python train.py --model="image classifier" --dataset="photos of plants, animals and fungi (iNaturalist)" --train_examples=77898 --image_size=32 --crop_scale_min=1 --horizontal_flip=true --translate=0.12 --targets=["class"] --num_classes=15 --arch="vit" --norm="layernorm_no_bias" --norm_position="pre" --activation="squared_relu" --mlp_ratio=4 --head_dim=32 --fused_qkv=true --bias="all" --qk_norm=true --layer_scale_init=0.1 --parallel_block=false --dropout=0.05 --inner_norm=false --moe="expert_choice" --num_experts=4 --moe_every=2 --expert_mlp_ratio=1 --experts_per_token=2 --shared_expert=false --patch_size=[2, 2] --layers=16 --width=192 --positions="learned" --pooling="mean" --label_smoothing=0.1 --loss="cross_entropy" --residual_init="zero_last" --optimizer="soap" --beta2=0.95 --lr=0.0025 --beta1=0.9 --shampoo_beta=0.95 --eps=1e-08 --precondition_frequency=10 --max_precond_dim=1536 --one_sided=false --adamw_lr_other_params=0.0013 --grad_clip=1.0 --steps=8400 --batch_size=64 --epochs=6.9 --lr_schedule="step" --warmup_steps=840 --weight_decay=0.2 --adamw_weight_decay_other_params=0.05
Rows from expert 3 of block 7, named by matrix and row number. Rows with one number belong to one neuron. Each number is 500 + 50 x the weight over its row's rms, rounded and kept within 0 to 999. All counts start at 0. Numbers have three digits each. After the name is the row's rms in percent of the matrix's.
# up: expert up (model.blocks.7.mlp.up, 4x192x192), inputs 0-191
# down: expert down (model.blocks.7.mlp.down, 4x192x192, transposed), outputs 0-191
up.152 126:458535547580521519490494512575528483490440543508507587559475496439388515465487533556466473549510565508416533512523482498475468463575514459555515545536556553416403481487535437535407469472490415539484632551480537474430550447513506472424462434495522484573519536521447427474572538509473544581529514490591503509497492527547478408474491551582502478492538489581463458390338518389587463488456495460470539476451473529577504414452381551427528513452488556477501514467504473448520466474506491423475408598549442486427480493524430540391566467560423534516479545447482537508423464451559519467
down.152 119:476526550441450471595449473517453390486511523499470556445513467505564591468425539516565527503508525473449412526537484515504457501462544462515497471492514570504497462516547535574483494497460552542459457436520539559556510499472518530506492521489527537550521527495539398480567438557533530510375557504519555457648512463425515417461533439466562566382572501440525450478511505569466504401517564490365417576515479529458377452445492593479520587532460408474521446481582489564530416487507414441471470539505627542547524474469444407443503484478428443496473522504515470431492495421506409525
up.153 083:533439587513471587480509540485511515478341514516392507518429488557486511545594494504478474535471566470507542419577458510545499458580532441495471573419525520469508404537477550518516521525573487487484609602470543523492475433522558471530463487414499524458589522493416519523538439470413563482481468480390592556504491466451555499506466417506546484499425357517503469581551484444551525403451610498547552535458497439525505523618442406522499511495502433516493462598530557498471495425438548528537502465578470539464475510459489552482524448459557416518508566545558488486532589520468566497
down.153 101:444486503529377417566514541482428551580553485529533546487505449520566476564451528588527469512531527536424511506496513425579541428467425552458506429479487481552503543569415475520566519435511513538441494513490443531478458536605471480527478498531460480519546441502439530501455577501554542511460484386527487559565563593408486466606606488501501523539491470488478482457432397597517558415470437540368478534575492436527531539531488510510429481498491468508515443580494434501580585544474466399549428504569531495376446556478466595482466415497486582501472456478490502535449528554534527569
up.154 155:528473517553484446539510487535601495521438454570461451431522568483512508429457511635492458530484581534454375525503456590482484585434529467563511484526593473458503536614505609524501572494460550550446496544542542525500552399460590504440540507511544394484499459446553519563528418586544446508531528495449505380521520514447487472534490586545475469484522480492534433455443536575518488473411421533448413477461445468498516461404490529523438513523497478453425526554486522507508496507510533592531534516458426489513411472526409402499492505550473494536458514583506506409465509344466550550
down.154 135:468493664506545578489529448465498554495480501516512462553489576528424420436526442374425543468459479539456492480634515450514573543509508605415577438543544533513490363465566506502448491459439584520602497534484431435520520495504445478519450551426548473454521490569446438479484376449493574450504405493469592576484523588473517488426499528527580548430572591493520504497481540546515517519477538479516565484542532483532520492489495473559502502493516514539584443522575474511547423550539480463450522500521514474506476587497490505441486556525499461463508504507479578478503523518679494581
up.155 132:427447556480483506435389536501550500442502525496466449414531410468554641613495471481530604569553515538472490475542550494501531520485439440509552489568568405554478490527506532531512498509426501462493477493468553439557497485429594438501493558486506545515510497488571549470512503609521530475514512575402475486524514584454604476481606456441519533560506545449374524508480574602430517503458476577569501498450563494506494471434487506491427493433420478502523486570506450514393472484593503491453408471477397531476521506545528502459423591433484502399514601465495471489461572513513448445
down.155 114:506348543474483578498459488532458551539455504541612414456498488508630433522514509469464547490490494509436429411543518493567505507554516480443508484508522605452445499551573542532475434448551539500481453585584463483495565451457467529504500514487563530541459512481474463499472470542469565446430511551425493597471464517511530473567561439486570528452462523447589517484458498428491490512515542538554577428513436609522610479419442431532478591553425514548496487502517505497539506492601521445586573480410398563533478506556431402434500540483497465448519482451520599543576513596518544460
up.156 071:536461506434493442459458531475532538447477438474426471440485567469504486481500526503578462387592569431545535500385478613527509465529474552506558642532561483483488455531545428507561398535523482469449471555540527477474500440543462560478493521531509593481510547507558603433422507516527450481456524482433481412508489501458499510532526462502561464443509458456467502509566516534464588469448476511557484548473532565599419538500490489470562473482512489609484428367498580551588596599524576548496530573564491424472499508508487491454492492480493551449415516536456459418488495424600583404
down.156 063:566569546538643568517497457484471524570527523565402463442463543523478450450534519543479435555484501574539558443443562468488553564454409490465431638460561551527483498522499545534537616426570458577638497513423502485592506523519662485431463522505433567525476458480493547478409496498454547473516482510499503485492506452466559541441425546470432536391560504430440461495472577489592487410537519460505466498441526425515501488500511577589509503533535527381577444526482482491493499449568438486491541554433564557478467442550509445567499474501470507511501494535508492507513456491540463550
up.157 084:521393485486528477447487595463498428432437551525477438481493556479530502538499528409483579563596571509568455477527459467440467429462536490544534503430480549534445479467565435506467463543528470355510535458652459512575593438497546524567475568442524498463466472531587450545590473535458468514548504490484494449488547535526508491530449439594513497483563524546455571506497481536508588491516472563586537440460578505571494433448554526543469437483467539587612443609467460516522458470530472538571480495445448553532398572507400515490531486518505526475500523447518584428533427553415529551
down.157 082:496390456513462609547534474484533598489444501491522344346459459516541408434471510551548494434424484457433471522515478514483489508535532550463496539520589514515461500469501516490419480526461581485535478540538453456417489422482459494609607504543410468424442559448493538486394534449542606532584495510494477472502475470501437478535599508467538500484528454481510532521503482451440605450564450469459480525461495556445538492439508420553584496481506543526474532486447585480405482508490493542488492481622502640509446473467434490503557442562465529578429459542537487464477558570491476493
up.158 089:472539462501542530505537535455532482514490511399543440474514390472483611449482521556442550494460539562523479531548447489454475473536417504560342564483468404542459422555567511514482534463462586504504444464606582460556488494615496426580498506528443470461427587459527547575599380488519463435540512446550493477493575488399481483499529595572576425507501479479557481540532453537521559473463488515508502478447541547524584437557575577435517505485496437548396571471529439508475527485519527566508517515469484532527416512414544498456495496494527538517435479553644527480471566513461517494
down.158 090:441466416470487448546540588486438479466447546469558461540491532535568487491455553462549572516514551560456572454471488489482567544519538427400435472523517445494491627502460549457466399558508464515540545533571500558538426486562524442509525516587484480460511474588464465514445459561481454448474474508417604569533519424519520504462529567520494553563544422506513499515407558664500560535470434409519521496462569490445449559501426477501436434460464466607485500429511536531516513459596563473549574562435557502542525517526486517632508500512459442472481516384504456529523525463617501468
up.159 086:489507481522496523483450539420477430515543497491454502487462546479494493469460501440470447532481460503477491608505535581486580522426569456444497526511532511524452536526435384560451486513434494414489459585519461371560430502525563543475499534518494501540464451410488454546528484581457492567563561513572557448488517481481466446505545491455498473477488554542489541398456529536508509532466644526427500486556513526409549456562569433613582429499514567551500527367558449447458482446522502514564608399562542523440564485546468485545488462468438488406578533524569553450579417397475462497
down.159 090:487532529587427534534506483488577476587513525542524507537533637452503472555553435561399453418500569434495541480531530546506519495473449539613509473440508557430483509582482476634515532438671482519533526424418479551484503467510448415548499542445493547437488495434564502535485469544545596474527461480506459531499496534492463466426580455557403446511435586556479481539488509463419470483577497492514359551419544489503454445508525527423535567542524523483512462478460530502552539467540473570554472591506478538481497464477561465449532436381488434521488496529489568481421497536569427538
up.160 089:511516548406400519529540614543480523494531572541544442518534613551487491533572455588480555474485392437466496523575481617503454461490654437587490505511447463506433460490418452524456429495469465416494476527547587443496462467530493544498605494533448531509520495528445537540483492509573459585531475421503419550544535519570504555528489467443555516415547510454514482493660603468499491568478539512476495465470547570419572559493494463450450507471538479512506456467499462469490555454534476513512578485529540566516533576487490437479565531498481520454536572422374475504469415442457443519
down.160 087:552597466498511404501472555454516463506524525475386554478584456488533528403504520434475505464440501414536401498501509533481499423478501532469506493470421506465550542467462506571475574566504470539465479504525518455498491469542541510624431454444498424368466492536391583562476476444417522448581503490405550530525500518482507494570450542543498613547457459570537552481481565596516534484470491441616442542468480529524419406502480491491525609541583466487477517593446523461452550529581520499523620490460470460585512443497549467482470501465537497545471385521496404498459540537521507586
up.161 154:503491420477511496539495410523552472518540477573446538423494558475479442523590523540524525452490502536500581448419575497546504464578477544507556578478514573497599476553512540420596490439473526450464575519546642523472475535507469533506488509602501449511573514546523504477495460464399497407458539494454543578483472531524481542523480442583613509509404509533502580544426522430470510588531447537510528482513500401533497516501478498461510539550565498451572516559530561449381344458482506576528531459422547501488493452473501537573559564457511505611528475519467546454579560489403456417
down.161 137:505488498443550520448509577501519535441434487489427555460580364539487452618533426549446587499445547424574488496405497482440520432577386498447488472542541561490606535510500525445503508472530522496498515570484421431432505597490481553458505480521593484470454469480504499553455525509463501479549537587515563545522487421452425473345510444432535494494481450503509525455543526525444496494529429522617503528497414473405565435481482434431567511531526497417473514519541433544406531523429520480525397492494477470483416494489459519474520455564419434565517488491482547556497474517509564619
up.162 105:495512458435498366526492527548485395428413452513502337519486480464595589530491497434549462477528458572490526631480550445449487500610544526552542395458476527378390502419534465559459579533550584502508469558528558524551529437484473527487533532485463411441500459492468488493575498645503527476528426515442524529482481454405462410426551376478609568492518545500508501453499539540483500526515528528513438437503528524436503578505560481542497530527513510484452598539449474545520521480483524528448424553494450480419450459523528481534462512472507511508476511523543511460493533497591499450
down.162 126:472524665409554638447478606445450590496523424509506375470510618498448478562533495558556560473556501453500406524518465534472466630400539506477487578478515558472493431506473525528540532506372539487485406475483485529508449559487559482554500521438561530466544547588583551465426447500509492424502486507486460510524435477583490419482542508536453528483540560525433540529457511480616482443568461539516486512502521511487558505536480561553471479483512507466507473579441531459431451563531389524463532504495469481511461501492551549528501540505451393585441493474411473529501501513432487431
up.163 094:550511545373488489468447476491486583546529499462600497505529511579428577523550501394622434519429453483504433527412511504425442475458562441579561520401411501508410515459466489485479508457496507561493442477525481511483478595489553521618537487511534481609418487414444513602412497482538423491542500449482539466610497415537487553505475473534570503506481429585619563434496464427436554496530497500548523468566441506395482511496552509498515531478544495575443488446483573520449455571422483551497550522527474542441547565510505576489478424450474443539517508485440505457442475481471451460
down.163 100:470618412545537591618463585442512437462495562501491561493467479515447443573438510474404475419513588532601529446510535538435512511505512486575503481519435480524458594491463447554457498556555521523455484486426511546497526559530438564576460513421506529557489514459468561518499511522477517440565481448493446536515522539564544419603481544420537640471487539549479415485483440535503489455475481502576526570447599496476501463487602523500490449487473474408553518526434457557467526470496542544523499532542548504465440543412451579503489481563554500517489591529362400484425543452418448522
up.164 107:516501509424478537497502510543400511445477538449488549502447478576525536515448466505506379598471585561399531544498574436557500489497464472533453517589529531391449545500505466557517534533440536474521452527402500497420486518463538450526521473543504409558523473491523452452549567508538479441464529446474416517531521513525410557539566513525491438444501418486516606384483535582469498465523549426521482488507492472511404420466477595529496493586530471536518468549457514443440447638401499508482533490495532602414507521540463358442557520560506497444517482414549515469463426580467444416
down.164 101:520411526450495484530432533550437542432565511555514482532525460531587498432543617492505574467532476547401566362634546487418428526480463446589570526431499534422535477534457522552506525580425421507462484484533475493458413495480483578524551483449467497443595424512506485530553532461519525438491588541453511555521525506501585503567526523438452535445501558513524448529567491410539535598490501536481368547495543520491469565481566394522470509432472565477516488449495458527522601568543539513441511528473442487459561464439404552460518463496520445480501451472577475475506471577483483601
up.165 091:415460469445503479501551448494552538466567533498530459356514424574483518543527453438455535559513442409560574514494519495534563497644514480500497493499545449534517574532614512526532464491541485504464546521499445556523482531540492535488403466543484495510536568500411510478509547505545561481475448524538492517482561642485524538541479604494489502453391603546524522621463562511430433547530481483421520420564508484487471517494534481375451535495488474489468466524528357456563359478578466539483463442503462482509513530408480508574578481516517490502517410594492567565498490473460581507
down.165 095:437481568523476456560523489562554544407493490464474438588548439479471394563558440500501471482501518423535558575414471568501487444448537554507494588556534546513550553514575533537437436444499566599491460515510448570499427565484571529475485450511467489449629508522473573576510561601449526473458547523528557512525550501457510445461346515480521510502427496521550546515479534601492593440494507443433536516523501517476486374494452477433554554567513533442433408490469493525481597426493473410537528523438547414548511528526472543468444502483483466441444495496519527542488543390433487581
up.166 130:503489636553545521521532473483490510640421479541494483563533473554489444487532445583566588478448595536520515538526512488558607493319401496534400591485484527497400490571462476524451454451496521544474491476506516539528509443533477451500548496551510506485489515446586439457533465526485491504470520540491571523428513421425546519465498539535569519446481596496539467594435507580504469472517580524494541457555507435593600587512545417467455538525504475449553496515564546509567481550543495513473503501506450513497530454548485441461471515575518514537476527574514502351481550511474426368
down.166 125:441530510462412447529520516480536515439527452496564446542487549498468456450531503405518470435485523519599413526476445498532504438536484477514424513549475481424533567481545532494437484429488358550528509404455514482462495496553550542541585464575498507476491433537437503451510444488529430503555530505460462489573479499491432459461430544543463491486518555484534421506502515458491486533496521521530542536513357572529581564479480491520655529485507542499534480477536459485390418452487503460523496495504546507497472479489589413468559552456524527456628523382602408542581548333607489515
up.167 091:504600436527437443530360451504416479521482481563504395516496505564481414421512454452504531572466418454503373461446514482516551426503617514567439507438499433550503448508571470511547519537436470458522545479524479480631474439473508568531451462484545512574527408501608509532414472562479527513546524460579450551500547484587548468445547454543492558548451539549560470567610536443535497558453489486427483454486521506436435578499486497475478499524556530500601501526495539494454540539457520435467464472511446434570493546434598462497532514491602477541466583497447411458507527447499443472
down.167 097:517489633533494526501505547487515562509491525567524538484513490501473562512471517465459488518462464505594506461472484506600454487518501441480436450493490488553562475477467407530473430494555541490520445466423437430450481424508528431518486586518386563438435532572433591541489515485507531486428521525481434531355518585532553473644557508483462499466424476477463557531492503396490474535495607472491420508420375502461543470411461586470459492590509525574475511486512529483586464493433490494509410476503556475473381405494448485452447517516597523515479584408521522469499595553561496476
up.168 102:579439553503313586482491484545593502469601440469565566528479401467488452511470536473522496464522447472490550427420464576468498548522504580452439479498473467465503539476528486482627505572467522594489473487616468526445477475562513543504540545586499521495583526493559518479434534513536490554534590529567500546481413489498583523568534489492447501440446477435432483515547466540468472460524438512452466448517485470425403472489421540586514425566532509532578509511556547538482482496548553558544475527448480404476468380420517467518456538481557559474457485551493534511503575607466428424
down.168 107:528470501524528511483410410504402426518449553502439509545433518495428503551577485557412472540484436542558571530568527464475529492525480497471514534435487517471576472594424510482560529537445467548413537565317461513527619445546500386519493521491552414534512441431467434509571577443564490600469491510469426480467515548472551523557565565558504426586478515461496576475505526494559506489436491551536543513510503525517532479460534504459604528496538555537455476510491625512452510469487388510504445546481514513565582529446480457484534421555557477421572475449518526554413468543416488485
up.169 132:554510549531442560476509449527437378547537421549530489397542548495449479479458422562507494597486531442400487469468549491544491477390512452474425555459507506553411484487501497491436521496489513594421515396540424630537451443451548460490505493472487578466449521513530507371536564506475485429516493538410426539437457478512531501496512585506550529456486511420542575470481436447472590465531625473465527441504514491595441521485599507431512509466472466572558517521490629470510497479575519396498473545571543443510504540466439544484431468416468531533520471443480503423443528554507487491
down.169 124:475552545430556439545631467473516492445450503497625418545567502433494478481479520522536474538510458493486392531514499407532464470477547530530523487561485541456481517554543476466566474461452558485516501419460484505506574466428504525513541522535504519447548450470494399467493610532432453470585501520553615517461494535513430428457439496409572496471398563520430625497558451457576397531455532435422414585550540519583533465566446495452581498528452369559590487483479471501446530447521587483457512540532526509387477469490513476446501522542500521466572509445510565499434525465470534531
up.170 088:501495452552487497366561495431561513417524510506508557533539592449544481503471498552586482504475480463527492501472466547536499385610523492493547530497542443493525515482452494535503486450604431495521443400438460456543482512435640532539460448481475511526514544456515507531509522571660484516430506467543482424388496433519456515520499505389452541466518525411454436582561529516461422528512537479577517469577557480482448450522484496490458542474522555525590469451506486501531543594459572477456538484542576528452517553554428455513551502530598547401460563550520602597566450491483583541
down.170 095:454506565561445469512522534463443420461503473501595403508388450443505488417454544494543537509571523460461507574461460553492455488540596500605496505477494549496580425521499425513476483494479504424422435548512638443464475446435463466524464428540590493469475430489532560561500483526495465518421558567396563555436497517459532516562485542549423451576445450555476523512508493557398500466535465487495490567512432542496501434531431511463494667526545536584427418525475574528585514494454495429437458488597451482425548497495467412514479496474478513531556435493447452527506454515439561495
up.171 114:514467496566435610507603455493597554526511448468341449532508490397445444545530495450610485485480452482485475492469579427532541471499472502463440520526572482390533413412518532479473446425498492522500547478415472460517434486458464441542490464476524525531542536487574488519470553492429469442441546612473521533496484467625464557505366541561471451432457518519477566443461461488594394529524503494528446620413504488533445473506522527504450509464490486492603444474464530483494486543504483413459458463524505502453475514540462456511557556478543508535503456418503429499526579592594586478
down.171 120:446486481491502432527569547436458470551562392513455555433606430492486418448502636521489520479553480445469528535469383528401477557496636471529510462462543534529518542470492553454579417486500483536501554519596582594578540519434546475524426536509599432378516451453478496507504553518489496555490486449511573528518546517369575405576506495546521496561461554531469503532478457442509541493551556466523428528522497437593573477503478590459532437502501539501435544478522541450462508466503480526449457466536485391542521417586504504473465460444513480536560509450513452448450435487583485498
up.172 073:472461476440409450453374554513594457426583467541525461539539485546540530445437495546502502448462493514521489524578525435522567502514539476467400549479447438541570524402457524508501621566520479449519409586511532406478547541463482543525603513506565494514576504492454578468488603531426492549534470466550470577489479430324545497457444488483456455556452562440491505426407498518483556477506447564471570462555511508484412475569442448517460469576528440436459508516458554493536541405484560496508546474514508437509428446450469513460555472458560558459467454551503492563524582491446458534
down.172 080:500518476475423575468508552466542563437483494490490534423522448448539440567460440500472514461525513541571621482410453478495621548441512509389557476468457490523443463479560478511542563416504579521478556506486453344487555454433608501505525522488507498476484509479513549444509496588581501583401450448487457475528498416542569467533470502568500493503480533480517457509611544607507579535508509491548387524526548584464595597524480343468551521475506472505505501527434489470453342488530512488547557500504446477499491510545470455520491480589505493425463549542440512462441553484552469481
up.173 131:469606516479612526462524466526481580496396513469523506526490520500455503506449478495467450461588597443592449532479518519541463433430499455435527517532519665501450498449451493602578421443532368522421457565517468580515605522463532453494495521485492523478387416467459428554541495563450464498401509620498523461537501467509563531550566537557422520464522435479502446484495467458490454517550473538426506494423508487471583432476513518535492529532503480498523520441451460574488498575526462501523502460545481524439488510414508469464473451516565475479546498462428440399499627583493410563
down.173 133:498572503488415414447492485436596523544437473458518527468425476482495451495460428473508504482611507443474543540499475513586534461456497481480492479535523505487389517496531538556461460518518466568541536443488549473488513482444604523468490597502518430465579451532550495473446510482589465450480549516479402436654535499601453505466523484390437475531510525363458500537514383428521521452529547443452457509452480433449586486531544432513566590481546470459513481520515545539496390481477537553531500522522600498562389549436575458579492486518516475514484362539482487484524541526434401514
up.174 097:442553440464545538537466438465392467504429556452562541516507446492553435580533498503554461530494499551538527549486502504465567489613613454492444433561401519600512511442495413449517476445494457424482570447491501509513507476520511449510547598531589446539420390480492489492561571537577350502534538506510495453431498597493474485544504540435525507505595466435475469418567423512492491512472527512501570492545617452583495511448579500470534543512563535496412472449496530466517493433586588409516555534427517546462503469474422479526508481429490480451564534398431480532530474499436474512
down.174 086:526552533492530512579528489428548511581522524470533429567554512429477505465546542534485469474535488501481506485458454514527529491449528477412433487488564534466510508505505630535508521422551533569422517493570578423535448538525441542492588497453410417435535607563483474547570558510478525435496510555538519577471530561441534579488523521449579525504495496459475652521386466566480542502448470469480425533583412597415494534545427487451441538577507555546610498435461529458441482479546509525557510563600413492483480524579498515501452502501486517422462381510479548470441519513557417576
up.175 094:552494564511333571485462498482555463528439514408504484505564432397423481480564465471560457646420412546540511501597593532492585557528490502447537464470490517505441498459512441500435561422554529445478403430478513454510418461590486517454472437472509522590494528493500423530461454545522503502516537529446525539458578536494539546471519455448510494516584557483506494470479507471451540537442491444574448512457480441523453541518533548573495449411526465483566571478409466476474514604525514567454561484546506536581531545403445573567588485501479458516618503455501504484467492564467526412
down.175 106:509539451465591548413483470517450412442541513533544441451445438564488432458519458472542481491532503457475503559470504528527480460495532500566516459532559464422475525636520466488533465626511446513551493487485558595583553493441496486503515571456517514473473538436536567430463489500522476469566438483557402490490508453472529446664490532502444465682469496575435567551401437472438531537480535533413506578577517428506535629459506505450478506493501453545497493470511540479498537540523414575456504426583464599517585421477454472529521468425449514487536510460552489441502508555462510550
up.176 084:452507406490490579491561477483472452506447559490438493502512521492569478524459567532507541614466492465505408531515511504574584479551496549462490571475473477460474593485579494502548529472549392444435493415444540442503426317492494446505405508428510407482524433430513414490531477563518569526521484475534522521436510554481533478434457450457447550494443509500472489511538478554533545478437532604532586536414422521424481498537600559624563534465582465466523473552454497461507400522510561505456471493473439621472581505483570490488570562476528457517512544472515428542497566501559506577
down.176 081:492539585492498535540421471459567483541485509489547452461498557527486518524489458503576588512551474438430522466462510464483400524452510444361476497439611496452508530455559579517469481464457511487432501510544470465412532521465529458463621525547391410489514592590548611553495557465428483523472461458534518564532474481578467444532463492520414509537432536477473548504600451492492453545488572474385482425518440523590510494506482559531534491498470533545562557490534489569461543441406458512550466537481506419548445480572412538532525491500510555628541438520499555408416473508400497434
up.177 111:562449492566554514469470453468452465535524505469647448590532489520599549530605496556376653433504556488450502435504440518410424503494557539514541522469473580561454487528531514477463503492543499471510528516438504490447496532500525542514500539484493556530497396494468400561488481423492355454496592504480548451484467487482519452600569518555625492517506522468486519542475456453582521545479551376560509406424486455514490437394521531479465514573523527420500472557524622461519554530466450495545444549510521512462501475524497535562438480435544405529512450500499577494466491421494511508
down.177 103:489515446589573639522488555390483464386527504518497404489539498526509512501604427567463552564538536485468412542531510513492514498455377533464502537475567519461587469410459453544591501558390469470472426435515495563573526473531521486544495521497460551477470519582445523519479467431442542534521553446506547564514475529576458478639496496529559510520490497499470590507503509453459496477442526528636439532565487452438465588538476434465439545420492541475478522484477427415480502460441563538522517553543518452421487524546573415449562502534414452481536474482520563453531484570448450559
up.178 077:463511584512607507532569529536571423476434557508523524465460523522512479515405397582547541481392427548475464400523594515576395491500537528454556450471524525478576420445600483497508579511388477436503550582479484461485476423576623408476462462423477560514469416426524414586518555493488506556483483505512499557566452529517506513438551534486448471497548463481415523522530467515646500493431526560548471466410489490460512524482525461487503482441553539491531424506483490454522550528556553498524498411528504605545519537446478557541567554472514470408460527489523523511492461433459568537
down.178 084:470508437491417512414548400522531445477404488467591505497449575537561365486567579624529447540514467480493519515634465542565412513528512492429524489520539554593554433554454444552439520572494456510503467408447481499561434530603496587521484472493512459455586455509557567461473558407469504519537474492521445514492542532614470529472484555404468431601566442477408390502570522483460473607443524486447438497481510599537489487508483521562484517528480532465473502479473534507500440467500507512504499582508477514502433465552564524518446464539501502558512472428497447507532575564524536580
up.179 064:555474449468502562557504479523469534464604506441534499522602477530535505462447473407559533585501490444469512492500476570498535450524556533518484496466424452539574446449419556505544582515438479558501479429482497558544526505559466467451436476450467522469477584623346492525456516430526487553472474577462573520523590496575557550539445425518529455485536474528490442465423450525483483453432551453573418470572557492552459462510548552493505469537453496378430546574484453495424523552515467418513504454424490544512535461575534685510409509445571437437539487472473476551480531517547553475
down.179 062:539565492450606554527469503436511410497407487546412387498493487619567546449572473501566556553472474504512454503517492509517460582498429513543471503501427478482501470502485451536530472509459454528518459568449435557538519529423522537550369488497510543460533420527543482522546528555527469456485462425483604656515511504491484468495624476446487488502484429479432520552410503510567447518543567579358555535567457483526484594535495545449480478424515474447512501522529549565418525492531444504463530497458503512461456608398477506425522428468506445568489464428421439573463456500460444472
up.180 106:472500506515518467460482530574546561550546565427389551354475520499546463448482525658477528555520508536385490480498429514457458529451533575553472405510497551470423452535530595461574474533535553485520488579491536534428529548513483550501542454413499414520442500513507560547488532419495580516477625457490526449545507474470478547514481489495518558554465493441473467489500484507519491456414497574486597532547483508466505482504462538475521457421402511554534538383505464399360473543558384518502446432454485404549525526431523517507399542560430472449511512481527450437485450542523490510
down.180 105:533510467521471574530442506494393475489514533570539486529544523454456481488448482483455480470496525473598579538570461499507441510498510507430445501414457534477348407450479453484454487358503572498496552480553566420457495512536458402531533452492535501479449529555545570381452549520455514499468463568446496562522533478472511475452494551404522487546477492550543494501553521563545404573548496571441531428557585539499438474505591569525577524583569538419484473486518456546625554470559524483492507547560507585384467558466482517519473444495409425462505510537514537537424570470608467489
up.181 128:497537421418524561535498435503533567574522530516475540518464486529468472500459554620476567512471459497514604520446537458413490540540542528483497420403549533432555560434594446570545506489498453459462615567544528565547551403547487629513523548484518405469548490467437484490519551414460502512492467488524500602497593452431431531507467499513530493435614500544500456513435471401509508551425455563473492478482470554488456534442485529504472530535446599537464507484586470487425409530520540519418498513544492514480417473485511416373443481560391445517543456528562426473552480546502511461
down.181 116:480448425517397466531416578540482468580505483539481486574455435449390584557512462461406554494507533500492540611480465440491540460433427517567498510521531601492460420458474527476425451357602458507496487468502551465550508496449343514593520487458474513608467474437518493508500423506580478453494536549487545517519522516440482541487493505479514552454526528544587501497454554517460485511446490490460514499514573517468477447492414517471423470598545492442538474539463499469491476479554521468469504525557491461565546492439519587475431447409519363525490594415402433441453576470487515543
up.182 107:452561413524468576521479557517495507440557450525468606430430462533513445446532542424561554575589592442486564463506470483512588452473534514427438403536538493559579480574406514480468511469503424551519535531516520494552534508502542599460551571443543595456552449461606524492478519556430487450564541483510402476556407487521490575512400474491462563459492592491478474424524526469501443513522552455461459471554562478505475557529459521472460580552546552531474568415515497554466638552477504547507468495546477467549435473473552433447487510490490458505557566586578563502569523548492527594
down.182 101:420586451482475516552495542454476425502432463560510573510469509533477563539536606484508492531520508455620437555450523585450444543509439445672479560519519480547524455505502505514522495523472533387525482460528398498512455438517478579544514511515579395500543527528475495472505468471450529614508482428473426472573505533472586488559513504521473460523491502478389425564547509500459531621505405517414484492516503538464430443484460426513490496455519462476510493585505501407540505501482493384553399539510469487590470618528430529553529455589477523438512520491505418482533453570562535421
up.183 115:540540517463478399466494572510547519460469585513460547446486616466547512533577501509526521464503553500610547557482515553503502452612534499468474498501395577550531465488528519457390522507418509509511498443513487514476551615497414586504426507466530488504521471510461535623453419402483451531433552534486472512448547465537410502492590495551608483477495490391545461519466461497471392463524510549567512464511612545454499415435512510568426463553522437478561551572420508486591536461517559575489451530582496538537511450440516571465581441481525435549494539555435545570479497452531478449
down.183 121:473430460664511524548457519500486477406483484608446520442471472426484554509517381491542516540472437475525565482369516543465490442481565496523625538493533531501555452465512532439603484496594519473547522446572422491495515486459526553536482493480487534380526478519547462592554397550507507468466462572531545521493513439497477571417508492428444453558528586497499630507535468479431522514506564479535557421550426468453521523469486439462537451467564537577434493424425505508418434535454484466456568493529484498533498557505550593539509513510486493475384563474553496542567529522600521492
up.184 073:573519365509343496484434485543477456442529474513512458514522573572568514560512470481463493469546559448478518563511546515480524416537609446583527472523499530543524586413539421423516456553436517528573473469431472512503515409513457435552507540444441558558526472580525465520447497522537445515554501522528467563439404476518563488456539465542470542546474457457496610459389492491502520481472504509457518518444582560524530509596559447594451450439507489383494471434466515492520622424433435508599529461575504535497497520512566525526486594441513504522510426449479418475509501467524572433
down.184 069:548530532523528473486420511542579480395555507532504490491594494438464541412474549453609473565569505516515455474525546452459548482461624567413429440549406449569475413502459509516536480455537525425475492440589555438511511520408536587519452436540541512535480494507497495459458496444385576449596497423507500586471535511488519527467514410523548523515397383514446513525487529518489577520546430501527444499516412462434505554482548449462565476548462458497511525487426452495602389494495556531493447512514614465491473472456488530471468522387495477534445488526560533519434458553558443414
up.185 116:475502501445418495474475508477495500441547525492493443519537483543498563507551491521497521506535487573447391428533526485550537529502532520559434579514513478489513455481442574495389552487527414540499484521534603438513515532506512385603452477491538526486529555508516469492502436491529561498563540413518522475509586520464411530511576489635464524493556601614501523568497482559496501375509418601540520445458574512446517471484622375464488515485566512511616511454496482523516498500479413508503518554503458502406533499461523550580544636440474449452476493355563469560506573471540525493
down.185 113:427515480405552569472535580480516400488515491516411586459535418554536335479517523495397604461546524486427545504548469508459554517486427415442446467426494476405520539519452429464561453535526501474539463695531583472576524603482451576572535444546420503519497490443503476466463534568422552555554477475422535519588507535531547527492433492485505427485429462487501570499456523531486464542498601472494462489491458465476562481566453481554520505471503492525491465471565542509456464540546479538571566495501512578514494507378452477499561492505523493403489499504465514499430494565431493522
up.186 089:454434489486510429521570483439486421592520614443564533541526518475505473541516448506437420505481547478491487376475451461466520598447369468575474465530495579522521534513573438522459485599563493535446519456527371449466515533393627516440489477528481444498547472531459498378459476410513522514450519441439502475416533493573530470504535459497484512584393397516486444431514489447450608515505535446465506524441424508529482435500550486480496523469453463511442591457543511552619548467481477506434498472449528509563570557572495418487437463486496592503496476510542525530510460465545456524
down.186 093:448436552584529488579571412511526490443624527481555584566517447473538406476512437406497495476458521528464478444529540486633524404488522474564515548499519485532537468551486558531511509353514490457522448464537561494484451448459544490536466541521581454524532551592484504466458475462498513450484454460529482458421472512497467590628497531545414450481479452562502611449538484555537505440498474518567530590507496465507512548455526496471432522437436543449485483536487415502492473387459608471597502450438576506522430439567481545529496469651496536582555586506531515506531459534509476507